config = dict(
    model='contrastive audio-text model',
    encoder_activation='swiglu',
    encoder_fused_qkv=True,
    encoder_inner_norm=False,
    text_encoder_causal=True,
    text_encoder_norm='layernorm',
    text_encoder_mlp_ratio=4,
    optimizer='soap',
    eps=1e-08,
    epochs=33.6,
)
Rows from block 3 of the audio encoder of a small contrastive audio-text model, named by matrix and row number. Rows with one number belong to one neuron. Each number is 50 + 12 x the weight over its row's rms, rounded and kept within 0 to 99. All counts start at 0. After the name is the row's rms in percent of the matrix's.
After each neuron's rows are labels from the 100 clips, of 14976, where the neuron reaches its largest size: "responds to" is what is common among them; "loudest band" is the band of the loudest frequency at the time of the peak. Only what is clearly more common there than usual is listed. The data: read English sentences (LibriTTS-R).
# gate: second MLP gate (encoder.blocks.3.mlp.gate.weight, 384x128), inputs 0-127
# fc1: second MLP up (encoder.blocks.3.mlp.fc1.weight, 384x128), inputs 0-127
# fc2: second MLP down (encoder.blocks.3.mlp.fc2.weight, 128x384, transposed), outputs 0-127

gate.131 108:53 34 54 54 47 38 61 73 55 24 25 59 49 65 40 75 51 49 64 63 65 48 52 35 67 53 36 40 40 56 45 47 50 31 41 78 31 45 51 59 42 48 29 47 45 52 59 50 59 47 70 61 69 52 40 67 42 40 43 41 61 73 53 63 39 42 63 54 47 19 46 39 47 45 29 28 67 43 63 60 55 32 38 46 46 48 29 77 66 50 47 38 45 55 56 44 39 30 62 55 58 42 58 46 45 70 61 62 52 55 44 40 51 54 43 38 51 62 36 74 42 50 38 49 49 33 51 50
fc1.131 106:57 56 58 72 54 63 34 53 55 66 70 48 54 37 67 32 57 80 38 49 33 32 71 55 26 52 44 58 51 33 50 51 59 69 27 43 60 43 61 55 83 33 76 32 32 55 37 71 47 52 43 36 34 63 38 42 61 64 38 34 39 49 56 47 50 51 37 46 43 70 45 67 63 70 51 53 49 49 45 31 39 49 68 55 52 46 54 48 53 56 45 54 34 41 39 51 42 35 59 39 40 52 47 46 59 44 25 71 59 49 43 63 44 58 53 43 51 46 63 49 51 57 58 67 51 69 49 37
fc2.131 104:69 50 41 39 61 43 22 31 59 70 35 40 55 31 54 42 45 51 39 38 47 50 41 55 35 45 67 59 56 57 55 47 52 74 66 21 58 39 46 58 61 44 48 65 42 57 41 40 40 51 49 55 65 55 40 49 51 78 59 66 48 46 52 65 68 72 42 35 48 51 23 45 39 52 60 51 23 65 51 76 32 42 69 24 49 47 56 37 48 55 56 49 37 30 40 59 56 59 33 69 41 49 69 37 55 58 40 29 52 46 48 59 51 43 67 52 50 31 50 42 59 64 67 52 50 55 56 47
responds to: the word "i"
loudest band: 1000 to 2000 Hz

gate.9 100:57 44 54 62 37 71 27 72 56 53 56 66 38 78 44 59 51 48 46 50 46 55 51 59 42 38 44 72 50 45 69 55 48 76 63 22 84 50 47 49 61 49 49 49 54 43 63 50 80 36 43 40 51 52 47 55 53 25 53 33 62 54 33 48 44 30 44 38 48 52 63 69 26 56 19 31 37 51 48 48 54 44 50 50 54 54 55 54 52 71 54 45 51 39 65 52 59 52 50 64 22 59 43 48 50 64 47 67 52 46 59 68 59 34 51 56 38 44 55 30 36 52 32 58 60 47 54 50
fc1.9 106:40 62 20 49 46 44 64 48 49 77 45 58 57 65 54 45 37 30 46 39 48 53 48 51 45 64 58 44 52 48 67 54 35 37 36 70 21 41 50 55 29 53 63 41 56 48 39 52 35 59 33 35 44 47 57 50 52 37 55 63 38 40 54 49 49 41 71 46 61 64 75 71 66 69 34 55 70 50 62 43 44 47 64 53 56 42 48 42 50 38 48 56 65 53 35 61 43 53 54 52 60 15 44 20 43 27 43 53 50 52 28 74 68 37 47 50 51 58 54 46 72 40 43 41 36 46 43 47
fc2.9 102:45 47 51 60 31 28 45 55 62 77 44 40 46 68 36 63 42 35 56 40 37 50 51 54 58 47 62 38 58 48 72 32 41 52 58 47 52 46 26 49 39 61 52 41 45 36 35 42 55 60 33 50 40 56 59 44 64 69 33 63 75 49 64 46 48 40 50 53 51 43 41 45 56 67 62 57 77 68 48 46 60 56 45 46 56 52 41 51 41 37 40 34 61 59 62 48 48 25 36 60 36 25 56 90 43 37 49 65 58 58 23 27 37 58 48 46 70 63 58 66 59 47 45 39 47 52 48 57
responds to: the word "she"; the word "said"
loudest band: 2000 to 4000 Hz

gate.246 098:66 33 33 63 48 38 26 56 25 51 53 40 66 53 38 44 50 58 56 60 56 64 49 55 46 62 62 68 45 36 36 43 53 46 44 27 51 36 52 53 74 56 28 67 50 49 55 39 75 77 35 36 56 54 58 56 47 58 58 25 41 58 51 57 64 44 53 59 51 39 31 48 45 50 50 38 73 43 41 99 45 43 47 46 52 52 42 50 39 56 71 34 44 56 61 53 45 49 44 50 29 29 42 16 54 55 40 55 41 43 52 62 53 46 45 54 53 50 44 57 39 43 45 55 52 51 49 70
fc1.246 099:21 26 33 24 24 39 44 59 46 32 40 53 77 43 65 39 47 45 48 62 58 53 30 44 51 39 51 31 39 44 45 48 61 50 51 43 55 48 32 42 42 49 48 59 52 68 51 53 48 33 42 69 33 49 41 39 49 60 43 49 51 35 44 61 46 52 59 65 69 58 83 58 57 56 43 37 50 44 43 46 39 62 40 74 43 28 56 64 45 49 74 40 49 60 46 73 67 64 58 50 65 53 61 49 60 52 45 44 63 62 31 26 49 39 41 64 70 55 64 54 33 42 52 54 48 49 62 49
fc2.246 097:04 42 45 20 20 48 60 52 54 41 53 46 65 71 51 53 58 51 34 36 55 52 48 35 68 62 35 43 57 35 28 25 41 61 27 59 36 47 55 34 49 26 37 65 45 45 42 29 52 57 55 57 53 55 67 50 56 65 34 47 41 40 58 41 48 56 38 52 40 45 31 52 50 36 60 50 36 48 69 64 57 54 41 68 47 59 58 35 42 33 40 51 49 49 65 36 60 63 48 62 44 42 50 73 57 51 52 50 67 54 39 38 51 46 38 38 56 31 29 41 48 44 43 45 49 47 58 48
responds to: voice: female; the word "said"
loudest band: 4000 to 8000 Hz

gate.359 108:57 60 41 45 65 17 62 52 49 33 44 55 26 51 41 56 29 67 55 67 64 57 66 43 51 47 65 34 54 51 42 36 57 56 63 48 31 43 46 49 38 22 37 47 40 90 44 52 52 45 55 58 53 55 67 49 58 53 42 38 41 62 47 69 46 42 44 50 62 71 42 42 68 33 61 41 34 40 58 59 51 42 61 68 53 54 56 42 51 45 66 54 48 34 57 54 59 35 42 54 78 31 47 60 60 48 39 63 49 45 53 52 47 27 51 49 66 50 46 49 80 58 60 67 49 38 68 69
fc1.359 103:61 26 54 64 78 66 29 55 59 55 39 57 51 49 67 46 59 27 47 38 56 37 58 58 25 72 49 54 62 57 55 39 38 46 38 60 54 26 65 39 54 58 50 44 62 46 73 73 42 26 45 41 59 37 30 43 45 48 47 55 65 41 37 43 55 73 67 54 60 39 42 52 43 48 69 37 67 57 45 37 52 37 45 42 66 52 46 48 38 39 44 60 53 43 54 75 38 52 45 50 54 38 69 41 35 50 40 43 38 26 59 55 52 41 66 51 48 31 50 55 68 43 74 60 44 50 51 27
fc2.359 102:57 43 59 50 59 37 29 58 39 56 49 37 61 54 50 35 54 46 52 51 22 41 51 39 68 55 50 58 51 38 58 42 61 45 51 66 17 49 64 52 63 61 43 38 57 35 37 52 47 68 45 54 50 49 45 74 47 54 36 70 69 69 72 58 53 43 42 41 48 19 54 43 18 70 52 48 56 49 47 81 41 57 56 52 59 56 49 33 44 38 36 50 51 56 51 40 64 48 52 57 68 59 50 52 63 59 40 45 54 73 36 46 39 56 63 89 69 29 52 59 49 48 45 40 49 53 49 38
responds to: the word "you"
loudest band: 250 to 500 Hz

gate.84 102:58 39 47 54 64 45 69 45 49 47 52 47 31 48 78 65 57 65 38 35 51 45 43 83 67 61 51 43 52 51 53 39 49 45 45 54 50 64 41 47 48 48 46 70 37 57 59 46 59 62 32 64 49 67 58 55 44 34 60 54 55 72 39 45 35 56 59 53 49 66 43 49 35 23 37 48 50 63 59 62 76 32 42 52 61 64 63 37 72 39 51 58 27 64 56 49 60 54 78 65 41 61 32 27 48 46 40 61 40 56 46 28 66 48 60 47 59 35 63 31 48 50 38 37 42 31 59 63
fc1.84 107:59 63 47 47 62 60 58 41 67 48 54 46 33 42 51 72 68 49 54 58 53 33 67 71 59 48 58 53 46 58 59 57 69 37 53 37 83 42 64 24 55 40 37 44 49 60 51 36 45 68 48 51 40 42 68 69 64 39 68 71 29 54 45 37 61 66 49 42 51 48 43 45 46 30 42 54 63 58 63 25 51 58 53 59 54 47 27 56 36 42 67 56 46 67 58 43 52 40 53 47 56 41 55 67 56 47 58 49 11 58 38 56 60 40 67 34 60 50 41 40 59 56 36 28 56 62 35 55
fc2.84 106:29 48 55 63 68 32 54 36 77 40 52 74 48 48 48 44 63 49 42 39 46 43 64 35 56 54 29 33 45 69 42 40 67 59 57 40 36 55 74 50 37 49 42 61 56 43 23 59 63 50 62 75 51 44 62 46 44 43 47 59 47 40 45 50 49 55 58 49 56 31 49 42 41 44 58 38 73 45 47 50 38 42 61 60 27 49 51 67 19 59 54 24 42 40 50 60 39 52 55 45 57 72 33 32 50 54 42 64 58 62 43 54 36 29 52 27 34 43 51 60 57 35 39 50 66 57 32 52
responds to: the word "was"
loudest band: 250 to 500 Hz

gate.255 101:24 52 59 80 38 37 26 61 53 43 53 39 52 44 58 47 71 40 52 53 54 69 53 55 41 41 59 64 51 49 27 32 50 71 54 29 64 32 48 47 55 28 46 37 49 65 56 32 59 42 57 49 49 58 61 52 48 68 60 41 51 51 42 58 49 74 50 91 54 55 53 52 52 69 46 35 50 39 62 58 46 53 33 43 32 48 56 63 62 56 66 29 30 73 62 61 63 38 59 51 40 55 41 41 41 47 39 50 43 52 49 50 51 40 41 48 56 32 36 26 53 30 66 56 47 58 54 35
fc1.255 095:50 40 40 56 58 66 55 48 40 59 31 41 47 50 46 52 37 57 28 33 47 54 53 42 44 38 55 64 49 48 46 31 59 50 41 50 39 58 53 30 51 68 49 62 53 63 55 50 68 33 66 49 72 42 59 47 55 26 63 76 57 62 51 49 50 59 48 24 64 54 44 34 39 26 38 59 47 31 40 41 50 17 51 42 45 71 62 59 65 48 42 40 60 35 37 54 31 59 15 58 46 62 40 46 77 43 48 61 44 35 54 55 42 64 79 54 48 45 46 55 51 49 62 32 51 61 36 40
fc2.255 095:69 45 58 51 55 66 52 41 41 40 58 42 46 48 37 52 36 59 43 41 57 48 62 77 39 51 28 63 65 45 54 72 38 44 35 58 58 46 70 32 44 74 39 58 43 41 55 44 60 64 40 18 53 51 29 47 44 43 48 22 67 47 44 43 49 29 50 36 63 78 51 56 41 41 35 54 61 25 45 51 32 52 41 48 44 41 48 50 39 58 51 55 60 55 42 62 54 55 63 66 68 44 34 42 54 49 36 57 28 29 38 66 33 69 51 60 33 43 55 56 28 57 52 61 53 64 53 61
responds to: the word "the"
loudest band: 250 to 500 Hz

gate.348 099:93 61 44 48 57 49 34 43 22 62 52 35 49 45 39 50 53 64 60 49 34 38 48 54 70 58 59 75 62 58 51 39 38 45 36 43 31 56 47 49 74 40 46 44 48 51 58 39 68 59 56 44 56 56 71 65 59 38 64 51 70 59 45 51 60 37 44 43 47 37 26 42 43 60 54 69 32 50 66 76 41 50 52 44 60 63 47 47 60 53 56 56 29 32 54 46 40 35 41 38 35 52 32 46 51 49 45 44 49 54 49 78 66 62 79 46 36 42 40 56 64 48 41 35 52 56 39 44
fc1.348 097:25 48 62 30 37 38 50 59 51 47 55 63 50 29 67 56 45 49 31 46 67 20 40 37 71 51 35 54 49 59 68 56 48 57 47 58 53 59 49 60 49 64 77 52 62 44 46 54 55 21 61 53 43 58 56 42 56 55 32 44 46 46 52 49 35 40 43 37 58 48 65 44 51 59 60 52 17 33 50 14 29 67 53 59 51 44 53 57 44 44 21 50 54 41 34 37 55 47 54 46 51 75 33 71 44 52 55 44 61 46 65 23 48 57 42 56 47 58 40 49 37 60 54 60 57 51 62 36
fc2.348 094:28 51 43 06 05 47 62 42 60 35 45 41 56 76 46 55 50 45 37 57 72 57 49 38 62 45 58 52 43 60 33 34 49 56 52 47 45 40 50 45 61 46 52 51 56 51 69 54 47 67 60 59 51 49 46 55 56 47 56 26 56 27 52 44 40 56 32 39 55 79 44 54 50 28 37 48 38 40 68 53 39 44 50 38 46 61 41 55 46 51 48 50 52 38 55 42 60 57 50 55 27 22 53 60 58 53 36 41 69 39 69 52 60 52 55 29 62 31 39 51 39 57 57 49 39 51 67 52
responds to: voice: female
loudest band: 4000 to 8000 Hz

gate.265 099:80 45 50 75 50 45 40 36 37 52 46 23 51 58 39 39 45 69 58 49 56 51 84 46 55 53 56 66 73 58 59 50 52 41 27 57 30 47 50 58 63 49 67 48 55 48 46 56 56 62 55 39 58 56 58 41 51 51 52 48 40 63 45 36 49 38 61 44 47 48 44 40 30 54 70 63 31 46 70 77 25 58 75 45 47 58 40 56 47 50 52 40 54 37 51 40 32 53 65 35 47 36 44 44 61 54 68 39 30 47 67 82 51 49 73 30 38 52 36 40 56 51 42 51 49 49 51 62
fc1.265 106:51 56 56 43 45 51 54 38 52 45 65 66 51 31 68 59 68 41 36 63 62 40 42 57 69 44 40 21 52 53 59 51 45 80 25 50 48 64 36 41 48 58 76 45 52 45 51 58 59 23 56 55 43 51 53 45 66 49 46 49 56 31 48 52 50 36 38 46 63 57 53 57 47 50 43 61 16 44 58 24 53 70 48 51 46 38 38 61 57 43 44 69 43 39 42 57 51 50 65 43 48 61 53 89 42 61 56 53 68 50 66 29 46 50 38 33 49 61 36 52 44 64 61 68 47 65 62 29
fc2.265 100:27 57 47 27 05 58 41 64 40 51 33 47 54 66 42 50 62 43 40 35 69 52 42 33 70 67 50 60 60 52 47 21 51 49 50 35 36 49 36 42 44 54 33 46 39 54 57 45 42 63 78 54 70 41 54 61 46 55 54 31 65 48 47 50 43 56 32 54 50 53 38 32 37 27 46 62 32 45 58 45 33 49 40 63 42 65 64 48 44 59 56 56 48 39 47 46 75 77 41 49 43 34 56 61 73 58 42 57 55 45 44 23 53 63 50 38 52 46 41 46 42 54 57 61 51 54 56 53
responds to: voice: female
loudest band: 4000 to 8000 Hz

gate.232 114:48 32 39 38 73 77 69 41 61 50 51 51 38 52 70 53 55 25 43 33 46 39 51 56 38 62 44 48 46 55 41 25 37 50 49 71 53 28 65 62 46 60 30 48 29 57 74 57 50 36 52 36 65 58 53 42 48 48 36 61 51 49 38 49 65 65 40 60 50 68 29 82 75 37 57 39 62 44 47 33 61 44 37 70 67 38 57 59 48 61 48 44 41 35 41 49 54 50 55 52 64 39 48 62 56 43 44 58 38 59 32 46 47 70 44 27 45 35 50 51 60 65 57 44 63 46 41 39
fc1.232 101:32 60 47 58 59 42 56 61 44 37 54 65 37 53 67 45 24 24 63 50 55 53 46 42 48 59 50 55 52 63 55 53 46 37 78 62 22 51 42 77 58 38 57 49 54 50 64 40 42 62 48 49 47 59 58 58 72 37 35 67 45 45 60 51 75 26 74 44 33 55 52 45 52 54 45 42 55 52 56 87 38 51 46 69 45 63 57 33 48 59 72 54 57 46 43 53 54 28 45 37 50 50 42 65 37 62 50 38 44 40 34 55 54 46 51 54 71 37 51 56 42 43 41 74 68 36 52 69
fc2.232 119:22 54 55 29 46 41 60 68 40 44 33 59 53 43 39 39 51 61 66 57 69 46 39 51 43 52 50 43 41 69 72 30 31 40 49 26 13 48 50 39 53 78 35 55 71 46 54 43 55 56 68 60 49 58 35 55 33 62 37 56 69 44 43 56 32 28 40 52 49 54 62 49 19 48 53 45 58 49 49 41 41 51 41 75 48 47 44 44 38 60 46 50 62 45 42 65 57 80 62 49 63 60 47 48 55 46 38 48 45 41 60 69 37 48 38 65 40 27 57 43 51 60 44 57 49 43 45 54
responds to: voice: male; the word "you"
loudest band: 250 to 500 Hz

gate.323 109:47 54 28 36 44 41 32 56 48 52 47 54 49 66 38 22 44 45 55 54 62 63 75 58 61 51 57 31 38 47 59 67 76 33 57 39 59 54 55 59 70 57 54 42 58 53 48 34 53 58 39 58 47 56 46 52 58 59 47 40 43 70 61 51 72 41 26 43 44 43 58 58 47 31 53 51 32 30 44 46 52 37 63 43 37 39 40 68 54 33 64 34 53 54 56 79 54 73 57 59 58 51 43 34 54 62 67 44 44 37 33 81 35 53 35 38 64 54 32 49 55 36 36 59 44 34 36 51
fc1.323 109:62 61 61 69 67 41 39 38 45 51 42 50 55 53 52 56 54 54 37 49 50 45 42 63 49 69 64 67 38 59 52 29 16 52 53 72 38 73 35 47 51 44 63 40 47 69 36 60 50 65 63 64 47 68 37 31 45 46 39 27 42 41 50 41 40 60 83 46 72 40 41 39 57 61 56 57 67 53 62 51 50 73 51 54 76 59 39 41 57 64 40 57 45 45 43 35 55 27 53 58 39 41 80 34 37 41 57 48 32 67 53 51 51 49 50 56 27 61 63 51 54 53 49 46 53 45 42 42
fc2.323 123:49 55 46 49 54 50 30 41 60 57 59 67 46 51 60 38 15 63 52 61 41 49 53 61 57 66 41 72 55 54 33 65 45 58 64 50 28 48 46 44 41 41 63 49 43 42 58 37 59 42 42 52 36 42 62 53 48 51 48 64 43 45 61 65 44 75 46 59 42 11 47 62 39 62 59 28 64 57 57 44 52 44 67 58 54 40 45 79 64 41 51 62 37 44 50 48 54 08 54 33 52 56 35 52 54 50 32 70 67 45 32 48 51 28 40 68 55 39 44 59 43 46 33 50 47 45 34 53
responds to: the word "you"
loudest band: 250 to 500 Hz

gate.365 102:31 26 46 53 53 45 25 54 48 25 55 38 39 59 71 35 41 50 34 71 49 28 50 38 72 60 44 68 48 56 48 55 44 60 73 41 53 42 58 34 66 52 33 46 38 65 56 43 79 40 47 45 36 44 32 52 42 59 48 50 51 52 34 46 44 69 58 64 61 47 40 57 44 35 49 42 42 63 40 49 46 58 52 36 24 47 35 63 61 43 65 53 44 52 64 67 64 52 45 47 23 60 43 54 63 68 58 64 53 39 44 60 49 62 38 43 43 44 26 56 28 57 63 62 66 65 52 35
fc1.365 098:47 63 43 55 32 38 64 64 49 40 45 45 62 52 64 40 62 64 65 60 66 52 53 37 39 51 53 42 39 53 45 44 56 26 63 45 25 44 39 64 41 59 62 46 57 64 42 43 41 57 36 60 44 55 58 43 38 71 27 65 40 44 59 51 43 36 63 58 51 40 48 54 63 56 81 63 46 63 68 67 46 71 51 69 61 44 54 55 59 45 67 39 33 45 28 40 52 39 54 42 70 53 52 41 32 32 61 43 69 54 43 47 22 39 18 37 40 57 59 68 54 36 41 52 37 67 44 47
fc2.365 101:36 73 71 20 56 42 52 54 47 59 61 46 49 35 44 60 50 46 63 47 27 54 46 48 58 55 73 28 47 64 45 40 73 61 45 53 32 49 51 49 61 61 70 35 38 38 53 40 63 54 31 56 54 50 53 58 57 68 41 62 53 64 39 34 57 43 47 44 64 60 29 32 49 46 52 70 76 62 41 53 55 42 39 62 47 43 41 60 45 30 43 53 66 51 47 23 32 29 20 50 54 43 45 74 39 53 57 43 59 50 25 47 63 56 53 46 56 54 62 65 36 34 55 40 34 60 48 48
responds to: the word "she"; the word "said"
loudest band: 2000 to 4000 Hz

gate.249 097:34 43 46 52 59 43 39 37 39 86 49 57 74 56 48 44 47 52 40 42 45 50 61 48 60 44 57 51 51 28 30 57 18 23 42 64 57 39 42 76 49 54 45 59 51 49 45 50 35 60 46 53 40 51 56 47 36 61 58 62 40 59 43 47 49 64 39 74 73 45 46 38 58 65 45 16 55 38 39 57 40 34 38 42 39 47 70 28 33 75 39 49 48 62 30 65 56 69 42 47 52 75 39 43 50 55 57 49 50 36 40 38 47 48 49 62 40 43 48 67 45 36 66 51 50 53 56 40
fc1.249 093:57 65 50 26 35 28 38 52 38 12 47 34 46 42 34 63 63 37 60 62 67 45 37 51 51 51 44 66 29 36 40 30 84 59 52 46 43 69 43 33 67 36 40 58 41 54 48 42 36 55 60 46 58 37 49 28 55 50 58 48 59 45 48 70 48 53 60 42 59 40 66 60 64 31 34 63 63 68 45 54 46 68 54 69 57 60 49 53 48 27 44 40 41 51 64 36 56 50 59 55 43 52 52 61 61 32 41 44 67 64 77 47 39 51 34 44 62 45 53 55 55 61 50 45 42 42 49 57
fc2.249 078:20 32 51 42 28 48 38 45 59 33 58 34 50 63 58 50 30 39 60 50 28 41 53 41 58 55 40 84 56 32 47 49 61 50 51 55 65 46 40 27 63 38 59 52 47 51 53 38 53 42 67 45 57 37 58 52 51 48 24 40 37 49 59 34 61 48 31 64 57 49 48 28 64 25 59 46 56 33 70 52 51 54 32 51 63 53 58 49 54 39 54 40 09 55 63 50 51 26 21 42 43 50 47 55 54 41 57 55 63 55 45 35 45 49 40 45 55 48 43 44 67 46 33 48 62 47 51 31
responds to: voice: male
loudest band: 2000 to 4000 Hz

gate.204 097:41 38 53 54 63 51 41 47 80 46 52 60 47 58 63 47 47 56 45 58 39 51 60 41 46 52 48 52 27 47 50 45 35 65 39 30 69 49 59 33 63 31 06 38 64 50 62 65 48 36 43 27 53 38 25 58 33 44 57 37 26 50 59 28 52 64 26 70 42 65 57 55 47 42 61 66 47 28 50 53 57 51 25 55 48 66 45 46 33 44 62 54 53 60 55 60 42 45 25 66 48 60 65 47 44 73 56 36 56 52 69 39 53 45 45 56 56 45 50 44 46 61 45 49 46 39 54 36
fc1.204 097:39 56 61 59 42 44 63 60 48 35 50 71 35 65 64 58 45 43 57 58 53 33 73 55 65 41 30 54 58 53 27 41 34 51 50 45 67 52 33 57 29 33 58 71 50 55 60 58 73 48 33 56 41 60 50 42 43 40 54 37 54 56 51 48 47 46 51 51 35 38 43 49 46 43 42 49 52 52 52 69 36 45 50 45 54 40 34 74 87 30 58 53 45 28 54 61 60 61 65 42 23 79 65 30 63 56 45 63 45 47 52 70 33 60 33 55 40 40 47 52 53 33 39 50 49 66 60 39
fc2.204 112:65 40 61 47 52 70 61 71 58 50 55 39 58 31 43 62 54 52 57 56 55 53 56 48 53 49 45 43 45 49 49 47 58 53 47 41 54 52 67 51 61 58 24 66 54 66 60 64 56 46 57 28 39 43 40 45 56 70 61 50 45 43 35 40 65 48 46 54 54 84 40 35 56 24 45 34 54 38 30 49 43 28 57 54 45 52 52 40 26 60 63 50 70 43 45 47 40 61 53 40 23 70 79 33 64 68 40 73 52 51 44 52 61 34 46 55 37 73 56 64 57 22 51 58 39 64 63 52
responds to: voice: male; the word "she"
loudest band: 2000 to 4000 Hz

gate.335 101:50 48 44 42 52 54 49 65 40 19 25 60 57 66 39 59 42 59 55 70 32 62 50 37 48 52 50 51 28 39 34 56 46 32 35 54 46 29 40 18 45 69 35 59 55 40 41 26 69 66 56 66 49 38 51 61 38 34 55 56 39 35 47 61 52 52 69 65 42 58 55 59 41 36 41 46 37 51 57 58 69 50 33 38 44 57 48 49 46 48 60 37 33 42 60 38 40 54 49 38 58 49 54 46 58 52 71 37 88 36 52 38 36 67 36 50 50 38 58 71 36 35 53 38 47 49 47 47
fc1.335 107:49 36 34 35 63 49 45 59 37 53 28 40 64 74 36 70 28 58 45 74 54 48 58 41 66 53 45 58 29 34 32 48 64 26 38 62 48 43 42 61 46 70 51 59 46 55 52 25 53 62 45 55 47 48 35 60 46 58 56 58 34 37 59 54 47 46 67 57 52 64 44 40 40 50 44 45 59 61 55 48 59 38 36 34 37 63 40 74 49 52 66 54 71 66 53 34 43 36 81 34 58 59 45 56 61 60 76 44 74 39 56 40 42 46 55 42 60 27 43 68 30 38 54 48 45 49 50 48
fc2.335 095:31 65 75 43 50 48 84 43 53 38 64 66 44 66 46 75 68 40 50 62 47 52 62 31 67 48 35 40 52 31 35 31 47 45 24 68 48 53 42 38 44 45 65 59 40 32 48 53 70 63 43 58 61 73 53 52 54 36 32 50 42 52 46 43 50 47 21 44 54 35 48 51 47 40 40 43 60 54 50 60 61 45 27 58 47 62 41 46 55 53 38 58 55 51 59 33 48 43 74 51 51 47 30 74 42 46 44 58 55 52 41 28 35 61 36 66 55 50 34 53 48 35 32 47 58 61 46 37
responds to: the word "i"
loudest band: 1000 to 2000 Hz; 500 to 1000 Hz

gate.99 118:67 46 68 40 64 44 42 59 59 35 51 75 48 60 58 60 59 41 49 61 59 43 73 31 50 75 44 28 44 65 49 53 54 63 66 47 47 42 48 58 40 46 40 60 56 23 61 59 44 41 64 22 60 45 36 57 60 34 47 36 41 53 58 39 52 26 48 44 36 45 58 49 42 40 32 48 37 55 68 41 74 35 55 45 52 52 63 34 58 51 51 57 67 22 29 50 73 43 45 40 57 67 37 50 34 45 60 62 40 60 52 77 49 44 60 47 58 37 58 43 41 72 60 60 46 39 52 35
fc1.99 115:41 64 32 38 71 43 58 61 48 72 39 67 58 57 51 44 34 40 42 43 36 44 41 66 62 37 51 39 24 55 51 67 49 55 50 14 47 35 47 52 50 53 56 40 54 58 49 33 54 40 51 50 42 52 69 55 57 44 64 65 25 53 46 61 48 59 37 66 56 66 46 58 57 59 71 55 43 53 35 29 46 63 48 33 36 40 52 58 52 80 41 31 46 68 53 35 50 52 46 53 63 49 47 54 31 52 60 43 56 61 66 44 48 71 68 57 44 60 50 73 68 41 50 26 45 80 50 41
fc2.99 109:62 54 47 27 60 44 64 55 39 31 55 74 53 28 57 35 67 48 37 31 50 42 57 72 49 81 73 20 45 47 44 45 50 40 67 59 35 56 57 54 60 76 54 46 50 77 56 51 43 39 60 47 47 54 37 46 62 76 49 49 27 37 49 55 49 56 59 61 51 61 49 56 64 35 53 62 36 69 17 39 47 49 50 62 61 55 50 63 54 28 55 64 51 33 38 36 53 40 50 36 48 45 55 50 39 54 58 32 49 54 60 38 53 55 58 37 53 72 44 51 61 49 62 41 62 59 60 57
responds to: voice: male
loudest band: 2000 to 4000 Hz; 4000 to 8000 Hz

gate.148 108:32 46 48 58 47 41 60 56 37 43 40 57 71 68 47 67 39 40 52 58 58 64 39 56 65 49 41 45 38 46 58 37 28 32 49 47 35 40 38 45 36 45 60 65 31 52 57 56 49 30 35 50 55 47 53 45 42 67 54 40 53 52 63 61 32 50 41 70 51 29 43 64 54 53 43 59 51 66 41 67 76 52 20 61 68 43 41 40 79 52 55 57 44 43 65 30 24 21 48 54 45 61 60 71 43 63 61 37 52 57 50 31 51 54 32 34 36 57 51 51 47 64 37 43 41 30 52 47
fc1.148 109:56 56 39 58 53 49 55 37 41 53 70 59 55 27 62 42 57 58 44 41 40 66 59 72 37 51 58 60 48 42 56 45 29 50 35 48 48 56 59 62 43 47 60 51 53 60 51 51 41 46 59 48 38 40 50 40 44 49 36 35 35 50 61 53 27 69 43 55 52 46 55 77 41 63 52 30 08 60 49 61 79 61 56 52 77 53 50 61 66 52 44 42 54 48 34 51 58 37 51 75 70 41 49 55 42 47 22 42 52 66 67 34 30 63 41 55 47 41 65 28 44 50 61 51 65 38 72 45
fc2.148 111:49 58 33 41 56 50 59 35 67 43 45 48 55 09 67 49 45 52 43 50 42 43 46 44 35 55 61 37 61 51 60 53 43 61 51 49 65 49 27 72 41 23 56 43 46 61 43 45 37 38 48 64 40 41 36 44 44 66 57 72 37 50 33 61 52 68 62 38 18 30 47 48 65 61 59 57 22 74 53 69 70 51 60 41 51 56 53 47 53 62 62 65 51 39 56 39 59 50 57 57 59 49 64 37 48 58 53 22 66 51 59 57 60 46 56 33 67 41 56 38 70 64 52 39 50 42 59 45
responds to: the word "was"
loudest band: 250 to 500 Hz